A small image classifier, trained from scratch.
Training: muon at rate 0.04, 13200 steps, batches of 256, held-out accuracy 97%.
Data: trained on retinal OCT scans (Kermany 2017), 98430 training examples, 34.3 epochs.
Rows from block 8, named by matrix and row number. Rows with one number belong to one channel. Each number is 128 + 24 x the weight over its row's rms, rounded and kept within 0 to 255. All counts start at 0. Numbers have three digits each. After the name is the row's rms in percent of the matrix's.
# p10: first pointwise conv (model.blocks.8.p1.0.weight, 120x120x1x1), inputs 0-119
# p20: second pointwise conv (model.blocks.8.p2.0.weight, 120x120x1x1, transposed), outputs 0-119
p10.23 097:107096142125161109118096108127119096136122093135143087125132136205156142167108125123120114116094173125147126114107082086152088118100120129124149129098096107143076100143122120124162161146140156136146167125157165145092126149110105160127095150140164127121113125144128120120116121143091122132134129181168102129132164117150097108117140137116195116151129125099117105
p20.23 083:151111125128131066159139127106099151093127114078156130144170161130138123142103140131124167106124096154124197103092112146102141151154136129172152102090153135143115152107162138154111134122169133118136111125130153156146105156129152137134096167088112128130100089117170103089130157178132109146112135120133152122133139121155160149141126151133104174108140175123116144
p10.24 111:129133102140111126135124105121110113127185097136095123138160116114106135162123113109150127112150159121146131085178118120129179091101147143112150144103114153096103090121164108154172153104149099116132134106118111121151101134098145100132094145142100101166129152106110113093120095115122096119145148109112137116090115128114116092113118118077135093131212144169119101
p20.24 105:105109127117108116110119105143114120132211119150171112142141081169132121136129133123123128168136141148119147115115152106121157076131112102160133139136151099140167148100081113120094121121135125138082130102136091127137121115129107154120122118165107126130148110108130114160099099175122121199131081108105138072134122105121092122138116118122178099170151111144132113
p10.25 099:125144128096137120114135112184071113117101155108128144115174135177127171106134137115111118122120133152127117134134094119143087140165131114136149139147111117109163132136184119112081095143119113115124129113110161104134188120134151163128110167071144137103139118113161081132094143106101100116137131112091114104100117062098156091095130113121134101131128137128128117
p20.25 115:143105114117124152148164120123136121167120133101125162117108136173138133105093082132136093113127130127143148118121089132094125116190118229104126096168144086144135145157126141085071109117158141143124108105084133109100159118143116129147161125126109137110130114130151155136129140106083135144118118130192102128111143087131113137145129119134128142149120132153106110
p10.26 105:101118135099105129112113130115131179102164140111141105137151107101144105165087137127088121126121120097146143143162131114112068132123112152101119136132126116133133100145149105091163147134117130160134163149090153129117117146112133104099159114127126117105147145084075133109142103108107135147104133114222135188137142135146131108092106122126188142141109152116154108
p20.26 100:124100120137092161204098129100135123127128080105151120106127117150105103083135137088076112108106134113139149096109151149135142162162126168104121107133109095109118115148172142145133123168109136128141171179112126157111120122162151117121119150134116138103194127118147118116118150128132114157144096118157102141157130144148069138089141106108144122145139108091128143
p10.27 097:170118112144109105099132130174166166071127101124146143103108172161107092155093112107194145117129151096189116110119134112139143095162109118131083145142109133095147150125120115121169128131093111155162127160106108128126131115104122134127149106117114110133112118130151107120167122183108111138112140089130134159155128148129142135106106150123178136135103145158116163
p20.27 087:127115101156136126105134131136111148129156122109131116135120092168132097086089125108100137107129120137121124117124143120123146106114097173133151098127122149124144120164137140130089134073134115134141136113118111112150132161126121157131079094152134187089079114074132093138125196103090134123123127118087118117172142124185181125121121151077134119108116161140159128
p10.28 100:094137105123093064144117087134107113130137147164137150111147140109139121103124174134119157143116180120144110166132132154123137110106111173114112115140224130104135087102097130098143128146130114126159118091127128111171106140142125109113152098124184171095097121150153139111119140149136136138139163124125119144105114106098166133125091103148128132122120152169119115
p20.28 098:136119107125091153163141088107142101139068108133103150135126104115103139129141123094149132129111141111172098121100078172143101148123148118080140098122131113114131119135218157146143147122107144116167113098146118082113112164128122156136150151143132158132111081134094149135138130118118093138162157170114098095145163086134140123154132135140145122158144146120127130
p10.29 098:114179116200167120100114188119168143098134100133104118154123139140129132103114154134132163161128097113125115148112112112134116126144134115109114122111090100162105129089115163135137102098088121174099135134132122123075135162132111136126143168121143120131091103124149156117139105178108130188133153139112127116130167090157131128116164150136141110100125077115116113
p20.29 092:114124149163103174087142164121107117130108142122168127129126085092135128136161111097175153097123123135076185166089126119123071145133104116145089131100126116109102129130133127074097116178141100151113074159116141116131102131125186144124114163151123146097133141113136133139101128122134113120093109124080102124129129115130125127146120136117116137115080144165129142
p10.30 099:095119113117117137160150119098107105138142097145165089150085134106152127180166114175121119130105111126128171134140074110132167093149109107099118121145132114139122114123098159124125152137129114151138140114111168153127130169087139187096065089091131135121121084112110091123130132077144123135098144177116114112112131117137183125125120120123136136106124149112107131
p20.30 105:104112124102121104131113131146127125166117150143159144129112120120065140138121122111111113120129124175122098106142143129164133140102157119127111146166141137140116055101125147130054109144129123151149124164106125158107087162145152137166111122127112103111089150134095043143158169120119093117119129135144129123102142112135118139107108163130103091156145101101136093
p10.31 092:142087106127106094113129097082122141108159158134138150117156123116104130106070113146156156117128144111147131166123111123131132151137159137146131129126110120109108089136126167108186115087156099087136137131128172132146167109075150162116114108124155115131137123095111090124161147072162119126117163099117129155124136095068125132147117144115142112176156164114142141
p20.31 092:129118135100130162201166090121103085126122091120139103108133154138124113115146123172144093090150121128122151149109149091117136129135128094144108144143128155125122140194147124152139143174155093118120140161148140098133094111121164116144167158149165141140161141127125079146096149089150115089138123150144128093120133155141130134156125081137090147121092157124137142
p10.32 106:165104126107160096097112130130124100137131209166137094106155121135153122105155134134153133103095127133134115113105115085128164123127162119082171126134118125115086107142130134172120069094122134103097167161134112149135130163127158117113084109136135111111114130110087099112102116117121136122125130079150169123144121160118091148120111121102132134128084110157139088
p20.32 101:147111129118129105131118122116125120105154117110136152116146129146109099136110130134150132082144110134162109153149168160140082124115113119141138142188120106183116088139134122117103148137168139159134124133121068142130164132146120144125156126098098116131144138124150138091130164131105105097133142077076169161139119102158117103169154138136137123113181205141094132
p10.33 101:083103112129130107140151136121141143109141135128145187129128102115105089171123133102172163141115146069096093118095101094123133112159147121134169137166122164116108075097076138123158090156163109112144142134190116150121153095111121132147132144120130137115168129111163153138123162116123115113130110137114131129121137087122097106158081126097142098147103124123118123
p20.33 106:162136193177117120104165182129136142126148139164125081079081115145163110136120129099106124087146099125117136088124110115144117125147126123111118117138114144102110139129134151118085109135135168139117112128130109130156137140120105125161131132107122116153095128161111089099099132141096085129113075101117135103083133116085108127100198133106132125117132120088141152
p10.34 093:130111105143103138115129150136133200145143129121112151112150115075144147137144129122182156133131095133122139139135123108121103134181144153088090109153102151142083143144099152097126133147162117120102150153173157146109119101164091083125138148078120110138128129108122089117125132148093100133175154173120163150113129105110136129128148129103103159184110134120111112
p20.34 091:152119120129122152163119074161144064083125141109143165132130181131098123133107092161096161115138106155118119086153139130154132163139129132108139098126164095155156106137143117113158127136125095112103120108140159142127108077110113101127070092147112134133123103132131104157104138159146143101154115124100160137097104093142171134147088140106140155156147139154117122
p10.35 103:113182113113091123132171157119117118171105104136150085144138134139130105142131114167157106118113114129114089113149144161124100116153118154130116130148089156087163109121114136097148116181130195091138101121138162117126122129134139133139092105115063160102128126138092122130129166104135128146093138118124115122139156124117133126101109106162127206121136124171132105
p20.35 103:159146112121115108102134123128141135084124123143129135099142150124137070153170148089118099142152155132181157139110105121098133098133167130101060155114145105090147109122181105140168155109149133124146120113148123108179123119117125117093155111079108113105107122089187126135118134149149123100129147138132106106146152102145133101115119121128118093137179145147091139
p10.36 093:122102119137108123121123127139147116128100157113105115212155113155105091098129142105144108104118082107143123153139113120157109095117135084105141108139148176144145121117089136115098125109148106133146111102144143186110149111085133118105181079122118153139133109155153094148107124138135179117106136114063138123140117106140126155100117106107118111095156111117135091
p20.36 088:117154083123136118159155134123135163159128135121141127110129163099157088106188146146133118128115120086086080127122152166145120136141115131108098119136105105152124089184154181165159122119149148101125132136114141120126096098100107120123119139147121086123163094144111128118134136094110119156140093151109167120126097127150145114134163125091105146143134129099109052
p10.37 106:111087124115121124118108071146133165122116124114082145145104144158108124156093118120141137187136123127138104130174109128120133146111104152116068156125128137120126092147108094111141089154142109104172103137121110118109094102099112146100141149082106140131141083124170153160124139124158179091119132109090122150092117151113096120097090144161156130136133147102134150
p20.37 100:114119135111134167165115158105135147130169111111152130123122128126115137121136124147111124150097197115137107165084114127117119130121097140121100170120120161132112098140115123153121116135140174163166110176144084148146149105122154145151158145123138104151112148114132142089166135127109102116122109102130155137089131149177085100113152154125171119099148127181077082
p10.38 099:167148115108160105139104140108110148091169161148118107108112075080128132141121105150116160108122168132069134143138147180120110166118145108155112119112106109085117096095178124127133124104186147173126108157165106120119171085110128131135106131130124136162147106118122111122099136128099146103132138115111127131120123137148136099091087165107112124121133165144135160
p20.38 093:077171124124111107132092082104136130127120104072178148093152133157103127138129127133178082109163143186151090152115084086155160124138180131150153117143132110121097131142128115113168158134164107150156119134087138140155091174119142130111109139157138120154127149154105118136157125128127160135146106130125100118118128117108117133131088106148146139127131126126086137
p10.39 103:157140107104068081157106131098159101118144125085119096125116109148104135162104105142122124121133120105096127105110106124109134147127145125187092127138092097119141140089168128139100122154114108165131154114140095161070162116150143134122146132125113134092122144142164117140087123138183112093117127128169184092139142108146115104127115156101133136132121164127096106
p20.39 101:135119135118175164128143145137105138121131153179103116143120150114145112098110100139131095102120101083119138130120134113167109107138114125115127140144088102110129141157087188131137135139083115120057127137183130145116113123101147123137136096117100120111126176157136128153114114180107151146122191124133168150153138114139107097144115097107116108120133141089090081
p10.40 096:096139123144119106090145141130082125142130133121117130140135110175117134118073137133100120088090149188162133178196127146130143124135095167186117102143103112095098146139128165090122106138137122121099105103085120104103150120127138118123100150147083124117126124161137103128119106139107077114175135127161103135129133154101101164125150120165108135136136132129114113
p20.40 109:134149130147104144081129180083073127132105123075154129125142150145117133117147121113107144124071147157146163173137129110115153173124143149117165114146122134118159108124125098152119098166117127152117136148150133099147067107107139101111120100130166105166110166107130151113130153120155168109138123121123152148154146110144124097135172138178138150134104129126137176
p10.41 103:162198157154128075153131158157149090162085126132153154117145096140144156145162118124161157140109134149127137096129128127125114144131120139117121136085134095125114081132094127154135159144141133132122115111132115138155120150134150113102097090091079097150116133105109161152135111110169125141115172080119100103127136103098114124103109156129094100144130141146075162
p20.41 100:118173142147108141142122115138118104170157132107188110097115117122112086100144136091152110120109109142085136071151118113128108121098133111151121083098153110101144132167127142111133127121154117105109124117132151177156144091164120157082115100125118138138139125109163122090096105123097118135112129110103114136085142107150084103157145101154119104059134109113112112
p10.42 093:151144131161123107134125152154119119092129139093104113094112082100193140134103139125148178095136087125133130109087113088108105103151154125132127150132105127135139086127093152167095124131127158157126141148129148071132134131096164136113120123154111120120064130152151145163095114136172125122130121151125142099150127100100130114106079090146126149156134085117129098
p20.42 094:122106134124093091141127143072115110116125114097128153092138072148116131109104146124152145140138103120151177165136129135119106110144118117121081126112158153135145086162187108135103138103103129155139110124143128061159173132152105159156162140129163131120116177183150123131150151153141113150119093175153144145119160121122135106143117119146147127137166132153127117
p10.43 100:121166123112132127139113166122156109136127167135101187126093155150092181097142135164156179138123115103106126121104096091109131130133104131131179142138084151105115154128110116126127127169168115134094134127150138133157079137077140105129129111107151106105163108122149130100140111136134138138188142126134118121117116083123144084170135118129129123108105123182149159
p20.43 095:157125133174116153170135155127108111136119112088133120090119093147143137118135114135137105102139122114122127142130121112110102116094133139144096113096110152118108102126095107061121105120160084134165119123134185080146161143124147098116148144142132166123075201166107127107146139135105115092144149129142082129108126114091151125171127130135131174162110106118136114
p10.44 093:138134149131167158119123112108132166132124161147110159131129127097127090195174147179113149142111129115110169142129138184126116127125099127082105112157120175146092116124099116092079151120156109133142099121106106132145161165121145109144104143135118105122101129097137113148116185109121155149086122127153122098162141134078155117141124104118098125116099138125096110
p20.44 097:119127141135139116133137151094149113103112132136144123121116154150182129140139110134120151122163109113127121102172134134113140174119119135155095125126160127142115109158056149159132135114156107086166107123171137112150106127082152124122184127135161110181134162139139103121095101107111120139167130093107157136136117114111167110120108065127087138137131158085117170
p10.45 101:125155115158101122069142108107117117092098165150124133101112185121108079113128118141111102116118102141183156129115124131114130129119125127144107112168100068112116099136133117124149140097093130138126158137171128136130115172085145087133136125162111128119109091116151114144178159142126133083170092118136159137114111130167139134195137114132122118085144132122128118
p20.45 115:112166178117181119102127150089172108075133165151127112120115129108123152101168114156138160128126172128129138123115110136124153108154124088088150113159146153112176105123116175147158129142112095129127121116156164111098129119111128127134160106119147125112144112158159130080110141131149150108105169088106117126095123169157120145132144136109142132099160086169139105
p10.46 106:141127089131137127090108088115137118148158107146138134134133129124110118133168115127103118153159134107117167103117125177139117179149124115128091126110080123136104145100085108120117087123086124100110165133081103098095147123126134085079154139148143161087130147129157107101128181094113136115141159107115189150145111111156141117154119144152153114132172111118155122
p20.46 088:140138154123134121123137118104138096096139116124108126074111122140196139136088127115118102144170118123084100126140120158113161109128176122193145139079141153119125145108134166132100150117127116145083094142106127132109112135096133103139117108173099075110117155141154130123111114117096066141103100120135110116153125181143139134128131121088113154124160141113167139
p10.47 093:114088120107161113109123116127102128121130093105108114127113106145126154075145113090102146171153134151129138122111091157101135112155099104100186116163147154116106111106124175168087105145151155145146142091167116162154087114123129126137156151121111125110132144088117132116105130092115102135165087129114129139155119161105154138125142134154090136083130161126084170
p20.47 105:152139120127104142058152095058117103118143116156136100142151137133136130154130147108091153164098096135125067124115133131151108132126134154108129088180166133136184109125101116125117142114131120138167118134088121142113102137156129163108120111152101094155110124135094110102134115116132129108132117140105145148138150121144144120181155140111163095116141108175072127
p10.48 103:113178116114084106126106086126138094095115123137127097125112105115152186136117114124130128086175120129135099110104106107144121130142169118097144103161120129118099105150127120115153146138114143085119146117150140103174171161132125165110119138129131143141080148141121081149106138117139145146055161132095113101138104085123134147153095146133140135108091155105108169
p20.48 108:157044054094152175119134123128085114135134141067123102127171136170158112144122148124111135084155122128104116124184102162111126113138116142172140122151150161115125108157118163132159110133112123145131143124152165158138125161128141100141129111145148118173132126139135133128155123144105119174137174150130120098132127136128121137138122170132165128103147124133121113
p10.49 092:106162124106118155154139179120104118098089107140140120137132168110100162134129161088131125105126127120112119178160126121151125114118190096112198131161090124096113096103113150079108130152112108114114129127157137121145139112131123139152138098157100096169105125142132111100113115151115156137180123112100117135147148126134175148103135091098136134119084107121104096
p20.49 103:118090141146097143157117163135124107071120125135160129133120092091056183133122096099167099125120125091122097168142158116105105134128129131128126191125088174112103125142113142128108146141132137134162137147157178135116122136158132116151136135174157135124139114132165192130146138128136095114145130153117146140107153132116100102155170147113135127159153123140123141
p10.50 095:103146128130119108119109131168108106094107105076169113118174143130100146093116119116153130127121121124095130134111144159108152094153122119096149112110088149194093138111096153117122119134107142094145094137114121160165190105124115086110146138097089104085139084117132131132133142184115112115078122098116113109113115102133109157127129117114152110101132138115170134
p20.50 100:095075118159144107161132073113134182146157106140149147115146063162107155100134157092131110116082121111116087099136124121096130152147098108110133083124097117156106170149089139104122138127116168112108137151141099141143141129110121108101135078142131136175126114129133121148119160145115129126109179145139176145150131111164124136096137133133129114102116117109093124
p10.51 102:114122113116144136123155111139122114152094137148104129213114107090084124136164148185123140184120147115116134175144087133150125128118155139107130107155150148132135133135120101115105150170163130129106141116121100164128150147127141126144124108138170121108102124145125117059158098111140128115121191094145133104117117131129115130103076162133128110170130125176130125
p20.51 097:160136170134122083206125136132126100155157112104142157132148141123123137069139127128104108127121146139111145151140115149125146132047111154117090144093140130108123092080130127124105138116107145094156123139144157136112113166139138059151128137125148147160100097140143090139157169124152165125113123157154138127137096110129125153133141140128097151124099119160124101
p10.52 096:131131133118149126093139131124138130136119121059147112161098123100064145116150107080198113148142111136096132107165121171151158128109148106158155135117141142144139129114143167138141139103116131158112163123127134104105160136126152145108151183143093135129129081137151172128107147152143138136133120152141117089112109153144125104074135120170154114127099094144167139
p20.52 098:176080158125081087114142128165128166123111092159140159140105128135088149155176142135150159117119109122130091122108127125122117144143118134094105119101134118122100166150127124098165149100103098119130113136121159150133114147115087110112125124151151112173098125136164080129088121122127119159113084105151093104145196121121142148167153140111176135149132136138126136
p10.53 104:113143151121156093126108088152113143125123129130158113139137137121106114136146131154132149130141111126163094091149139146087099099175108135167104112058140117155110144119097117162102140165086099165112104117102126125082171132090102147145155115136125166131136090136127165088114140143130190147130151109131105128152160169094122146123101115094110144135117121156157134
p20.53 092:102072131149129125095130147121133128143147147172159079074115133092117107135119149112159164177125095150117101081149084138134117147143147115114143105102088155121100146142132122137164164113134155176137152143130141126116119135128130156117156106113181171095148111163121148175127103128141140110143139085162145126159177096125115142093150111141126148123128133124147127
p10.54 094:180140157132100077168123166154119141163121098127123145134126121121188127140112109124124162166131096103125125111099096158099150130157148104099071127109105145114090068118082117105114133112135141097107150144113141163106057143123162150127161132168098119123127132130113147113123147143149153139098134140097136139143091114109142094142099135129128123102149125093131135
p20.54 107:121142174131144150131151147159146109165075116137142071123118106094108138127156147082158141125137100174124136134131157120126167152105093107157136149085154088126086095063175108134111151105125159125144141128133127142122122126090111103142108121121109096100141116154103101111153099114167112164120134103080152104097136159151131130119136094132117124147132139165124133
p10.55 103:163128143107160140161117100151144127147118156131160086113171090115099133112120126118096149150111092143152096126138128116129206113149160096094123126152119137157128133136093100142150123141151147148166111074145130186110118129112106158132157119133153145157169123145122113114108132110083116114157130131076105143116150114152128158106165078140119103133150161136133153
p20.55 101:191096124147144122128200109101121149155102107129105147111144114137126144102134121093165144169125122116107104117138094161121088109131129103115118087192204132116116123141148116109107106122119118108135102108150104112115137114162098124117105151153142115116138147158101120168124132146093137161113152110089103108165107116136152101097105147112124114133107122166088121
p10.56 089:110167142153138140114133157151178154163169128149105122128092151111170126116121145174108129153100101151086151114105119131146089124123165138112122117089098117125117121149140106100149128113135140143093125157104116107196112157124149115112109126156118145143188114145140138105137143112148112192130118156100121141135131089153163146109065095119148141106140150153138137
p20.56 087:129176119165113128106148117128115138139127113121135137100116144142163174134065131126197117111112113168175142162175093117087104095106112107135124167137072133106128102117140134125113131092105151102121113149076104124075107105108135125118085110127140083122112141111126128126133115156146141154135166098106141148141153145149123131090098135164101145148119124142117128
p10.57 101:138163129123161107082135134107167129143101107150055127132111185112105162121143134159136116136138097138130087108121118154107151103086115103078166101153134134137116126124126115136121156134134145145109133102128108117151111147130158140108122136085146123176168154126169141125110091117096135151174102096125176132142139144144172112140118126135182098169114135122140104
p20.57 091:062134136049131125139140126123121142132102115118114168103164115159111108141140086154099132129136101156137126147112137101149124145133140134093123143131199133139129081105151163118102161157124145132147118138148120149128138150122153137138147143078132139099124153098118168121122119159118147129132161157153119157101109173131116147123164142165070118146138182095128141
p10.58 108:123096099110110117117131083121127141117108110127134114131123084151143100143139133129081161135113139121109144132108128140125114112132182176143143109130118130134096113142109159112166126149128094155132107107112109131111095073115079119104134144111158122127127123105179102165149127151185109169184101122136162133116126172185103126169144133100118129135122164071121136
p20.58 091:111093128113118107157130098151107118146141082179121098133142128107126142155154134126146135127096075162143125151140089124194118115167151117090115105175111185125124109122130119131103128133113157117100128103112128106117140098142107110113150145119180080140103111116136089119117129098109109103128142113120082066111106090090089128118108163124118107132118146103123118
p10.59 098:127125118160141110155141083110136159119137130116062104100119180132160157108102177159160141132098107131117125113162122155194155147142148097104131125140149100135124177123130144116131120157120153101140161103110120129156154108135114138109141100150117182142056142120114132097112124158118135129123122145120110141114136112158101089100127142136168108166092162129136130
p20.59 091:125134074153112071135151117137124102131128143113140061169144123114154132096067166134151181096164093164100137135159120118110164155127126133167154124140152159133152124156104131171130125157128102118128124089106128142133114125122129126104145113131132141142127175125172138138136109166106123121128075140148111117150122147157120168118106144134093150151143142135139182
p10.60 095:131148160121106147131188103124135135111118106137097095090129141136166148186118121132159095119099154093130136116098129126093111078148130127130102127131133127127158087113121139149150134146111107086080117125114179110103163123151162110162087090143130113161096094131107131135162118125099098128101112183115136129106126105168158142137123124124082138103088127116094116
p20.60 096:133119150134134127112120117101114126162066160125114115159187142158073138103141137134128117129104107093108161088094083117135135131138145092094074105129103132115146070115116116116121142173109131127158121129123160134102155111128133159169122102124134156121113156088134118177140126140120136148143138117126109164161177120096160127109121105174129123113145106147091159
p10.61 106:133134151120120172156151099110099076157125163152168113155133125151132117127092093124106099130098157106195148124140127119088103148113127141151118162106118090144114162102120115089132120115134087086131138147168121184121115158129142100069131161127123118138141141092101145142088157133099122126129098133154171126178130120134117143159126098161137116117109125123127139
p20.61 107:120149148134139159138126133139134132137133159132151134132085141123141110175167120128119120149137088106159166130146100105089079122088122106111127097135126135110133133095094114127106135091129142141112117134107139094116102125101125169142104128100082142122161079092111135146178161144135152085108116121150108139156094100145125101145108172101127093127176184119113177
p10.62 103:114133123138108133147153128156090123099134090136077103123130118121113117127109123119112133125139116088110158255150128151116145114107122137145112127124147136171104111120127103126123137137146134130118146115124115113111117110119140114117141137090137090078080117105131127091098136132109050130116141164132125123116111182152116162105104126112114138117124116160158122
p20.62 120:152129061123132110127110153107137104084137105149138070124117137125183091114163134114144080097137151149133124128122120132103102122115110124166096142130130124124134124111113127099096127119133209088148100147151097135124153162183136118116131148136139140170150105111125162120125140134140114111101109111114110136106133113141141175097158160172137138107150123070136121
p10.63 099:086139112103151151124176085145106149111123114133104128129101149109134114135136118113121128122149197100111144097103130132134139107136126120156110092089136101138163130130126136123126127165124144142093109135186101158116130111188185151161155149163132166138142122163154143079121122134132089129157152163114123148162103083121109121171107135144152110098103137156122133
p20.63 103:109119134090110166136126133119087122140151089106194111098096144115161138128144077132112135149163108126105123164087123131168137136152127119137125175102144112088124135115138131125145140179153115140111137137091100138110101139159153110103176132100125169160083139150112140115113157125112106144158122139131089089129133139160104172119139142126108195140103133131097135
p10.64 096:140109109117104155137136115121126169134100131135070148111121171149112089152162171104137124140114148148134179108122125150087132147110134120096107100113152130119140154126163073123141108142133148111133162142138142144133133151142168093121119192127124144124118136083129146104142140087109103114093142155094171114174151165102124099170136176145097134110118126105107112
p20.64 092:145128150138074147115151114106083146121104197132121139088131112101111133107127136111109119130141138084109107084151137088121183156099120142084150131119135106138133133123097159098095125108126128152108082138107140085116124180101171135179090107146137106094149127094146140150115147106128170148130118109106091125117110119166127109105143132151148152162122137137135129
p10.65 100:106105093106142131088091170119100126087129145116146198140155135140136094105115088102131149128096152124135100120121136142121122185160115177120153112127124123136146126126117136108114119084127149135202100156100135099112120116142095122107137137073118132120144064087122079127141151151107125118141167144130113136131124125094125099121177124116130148129112154117130148
p20.65 100:136138151140127164122172122107127094120130069137173159089164134111142124160141131131125120125132135169166143127131169106140137158124185130124145066125130104145140131131132107140141127147126092114084111143137156168135149090117159125158124080132141094085120132148133116127098117157101129132106104094135047116121102159129123094125130158124167146128155148138107108
p10.66 096:150106138108158121104153126140143083149129098096148103128116128120103130139127101131162117135119125096160119155130078155158142148090168121151085142150162155176096091086096105127075128144107102107154109118105146123158147123134112174155168095116125103099107101098092166117140123151176150124118122145080115153141135128117113123140146104110152122164160128121155145
p20.66 093:141127139142140096164099085130092133122148105116151070166126130151124153120141143163137124132099147137151132134141163120142163134107118132119122127129089112155114163158125141119075093104167117105117145109120114166088102125150104097161136131114111132130133171195116147146152150094122151144145087139114096111058082153094156118111116129110135124105123144113168133
p10.67 097:137178126137131126122108100111119093159109129145124110135140121126163161125121148129096145093128132093152104106145104161152147120154147112153121114099164154123117143142121124104139111122131159103163175099138113097139142139106109131130109072155099125154095131109202099100076162147142163140109169117131142112131066123122138138120083136123149122136156126117159066
p20.67 091:162153060155152162107159122117095149131145130110122067149136147133111178128146138116138112115102137120109129168078097114092131135146112132134110166131113102130140145087127136141154086135111101157161126142123135077107137132105151156143154152107122148132122115110100141113130083080112165098145141133126161092119167118138146134108140154122084133129085163138138093
p10.68 101:142132120151130174131150116119081151082160107082114132101102107146120112096132124182130137105114142150131170110155126147119140158184165109135127130111157081139142160097138119096158147133116129123137135148130123121124114175090166080125132104123140154115154115113151137107137125080111103170125111110114084133149142113171159139115118163178120094119136169126100118
p20.68 110:157143137114133073125146119161143119156147129144148128100158150167109067146141173074158092090138137116114064113112137152092122134127121122150133133126130104147128104140127150139138161117147104152106107069102150152133155100106110096145165105123142101122115142140111142133167106137130075175162100110149137141096125129124172135084149121144137117145099123137133148
p10.69 102:137108109152114107194121139164113169099121132158147113154150174110122122158090123157141124131135169082138109127145093092108099137125123114103095147157130133134095126107100124177119097156150108121116121162116143117153077158129144127087137077126114145105124123133109078089119110094112132100175119099171139122113127105169094105103118130138140107117102148121125145
p20.69 112:124158113174218114116129118185129159088120111134152127147145094142151125131121110138109116121145140131119179156135121137120143086114135105111133159132152103142153152133126166134144118095132116104128117132131121099138154125111118134117133119082148200122107097170166142111099147146129114108107088172139127125114087150168164162104138133121123119136116157143156086
p10.70 103:114130140115130115136140076128124101112101091151137126126110118125129113080090117131143102100100158125128155130084153139125124183094139143112130173187094075129126118134115134115113160138151093123165161122135130132093162116134123089163107143084188137090085102129145157113103121127106115147136132137108107114177119107137135116174118111133151152084143159115138121
p20.70 101:113114149099086150144155102160138181129171102082164089135123099112140094147150096104139138147152103122141146122145144174115154204114153156134137174160120108117084149142130087132136147142174145147124125130144134136114153114089113156129127154159092125154127125157124116145109144144102123144115133095115115107107096103143107163157110113104148097093107135111117113
p10.71 104:155114173124128115124103126133121177098113119148055134131103122118092148115096131110124155118129163112119146125155110183126179109163139129119099155160123103126097106135201123136128131118156142156118119103180130141097164150122140137130116121132136121144145081108122142109173122143143127125127159088120140143163122128091112146100088073135161125161132102107110138
p20.71 098:151153123132121125124060117104129139156108142157177067097122142109112164154151133134124122148121079135115173116130092100099077149132104152105154127077151106120132137161138079104132118133130127108133149123125194104120145096138142122156149162132127161082157110153157118164163134131146121126157137130092122164128124124126115147102100136132141098132146128158157144
p10.72 103:102144199104116107157115083121095133116141159137094173186116096168112137096115118100105172143106127128129125139117120163136094111135106120098130147134105091145189096106191157098163130121115099097140104094125148114118096141135099141108135117149144124128108108109125097124139148116144147092157131109115142113148110163118158141156090123129088122131123141117135110
p20.72 109:128080100110133109124069119166119121119103138115133137149118134114105094123100105101152119105096100155125112113064148113112174097136089153136148119081120130133074174151126128127115102111142144137125110127093155137104144120177116145122113098104109132133135120081105136109106133110109131111116135091145114128129149079162172116100153084129101150124102142080142160
p10.73 102:136098167126121118098142115110139106122115127111154113125139108126113112146092111121114151127049134103164143118179067114156127092145130116144127127119095136136113094102128146162147126143132136149151138107111137118119106159124127128147101132134128135140103127148150201182143170121150160104139133199127132116150138139103118119148124125121127118097128079118068182
p20.73 096:099156143120176144131114158164151115135139121145111083145143133119086144141133134126139136108082154109131102115136156142121120099129147112103132138114129130132161078093137090143133116180126142128116086140141178103122134123153113115138135099102131091108099141153144149100129146097058124105150133115088111150097122140124082125120084099116077136133143155070110085
p10.74 097:136107135142126136149084126105140113114148142139200113167124211134132113127137146155157147103135117119116133135118113124110170137113132117131132123139141150101142142161095161167105195150181107121164117129135126116120104124094083121160103120098114156129122175133133131127113149149133122134113103144127117114146161112140079139152162112142126154121078133184120091
p20.74 093:129116119137107147150106134127110141158072077111154117110157110127132092106086126163077163111156138115110159089134152155118098129122118112142116148146163134159155134145114101114131100171123132118147126112127115123126078139111153103109096145132104123157168148169165138171117153105177084149159140095128118100119132093129167122115091140131141114094131183127149126
p10.75 098:157145133159136141130079122124176156145136125105072103101153142128121128164118142138119137136150129146122102100114117089118159112135111103099131188073143124167173108114127186103157147145134138164107086088110135118105147133143102114131139133118122099143171081151136131172123114120109153135136103120134145155108152133156133142110118116137126108111150066123078115
p20.75 099:197175135168144112105143131151138090146085125125141123089123133114146084095143145130137098095104138145159144083135096132118082122118160139132098118121158101155120138130151122135161142163114123101098130107137125100078112120179143145120123155140123123107153130093100130114129127117104142141174100097168121168119144157116115112131120125086071140150105105106111104
p10.76 095:173116114152158128096154066148141151113131102153136093104209153130061102160114131122135129097118108144140132156103139111111116117139150141155125126114144101144143103090099111123118118172178132138143147127138146097132089118135103160140124137123132130107148128142166144123149117139082105139137165078152138144170133165111116167101131147143118116161139119134122169
p20.76 097:117133181092112138139068097135161099130160135096146101132153095168114138118063087153155106146121145126095129177126101072115169107114086090137105125116104098121143114125158153117173151138140164091140150130131140167125127079120119090133117148132129111121118116175156116125110136141143115114129097134096111111123133143110131150135122104123141095143151141145115156
p10.77 105:177140139095109105118097148156099156169116127107124138158111166133145172128119119128106139152112117149160140036124125146138185156137160148113123137118109141190105099152106139101149160156092136128105136104130123152134147113157121094133102105128095136111132124128107102103112145066148178140113117105127093122122126119160154163116097136112128136121129109148139118
p20.77 099:132124086120124146135142169131103127116137097174139110140100122154141162151121123115174109126160085162134121124148135124131135059172127130111156102107179115137138108111168162091133147167116187152161111128164139130133134169133118159167127150136133126131119146122142170168157143119141102131151141093175117152112099132129106146132163128157144135182126154113122111
p10.78 100:116145093126091087142138108127156125176115134115117144157086151122141129088164102092148179139118115124131141119142113091187167117115105115125121143066123165128125123135125148207110123100120131150137134093114147156112145104127119150102133110112126138160164095093136132139106133131107081119121117154136186094091119131100159149126119098124124152140104107153124118
p20.78 108:130125104139128077110162108109122126114104178135109150114076127120110112108133127135117145147099122102118117117080143092116119130111135114126114156129110117087137107144056181151183148114121121138133144156117138140128150108126137133167114152161114110134193109105176147149118070146089119121117113138145118130084146124181133144156134137095142156124127161143133164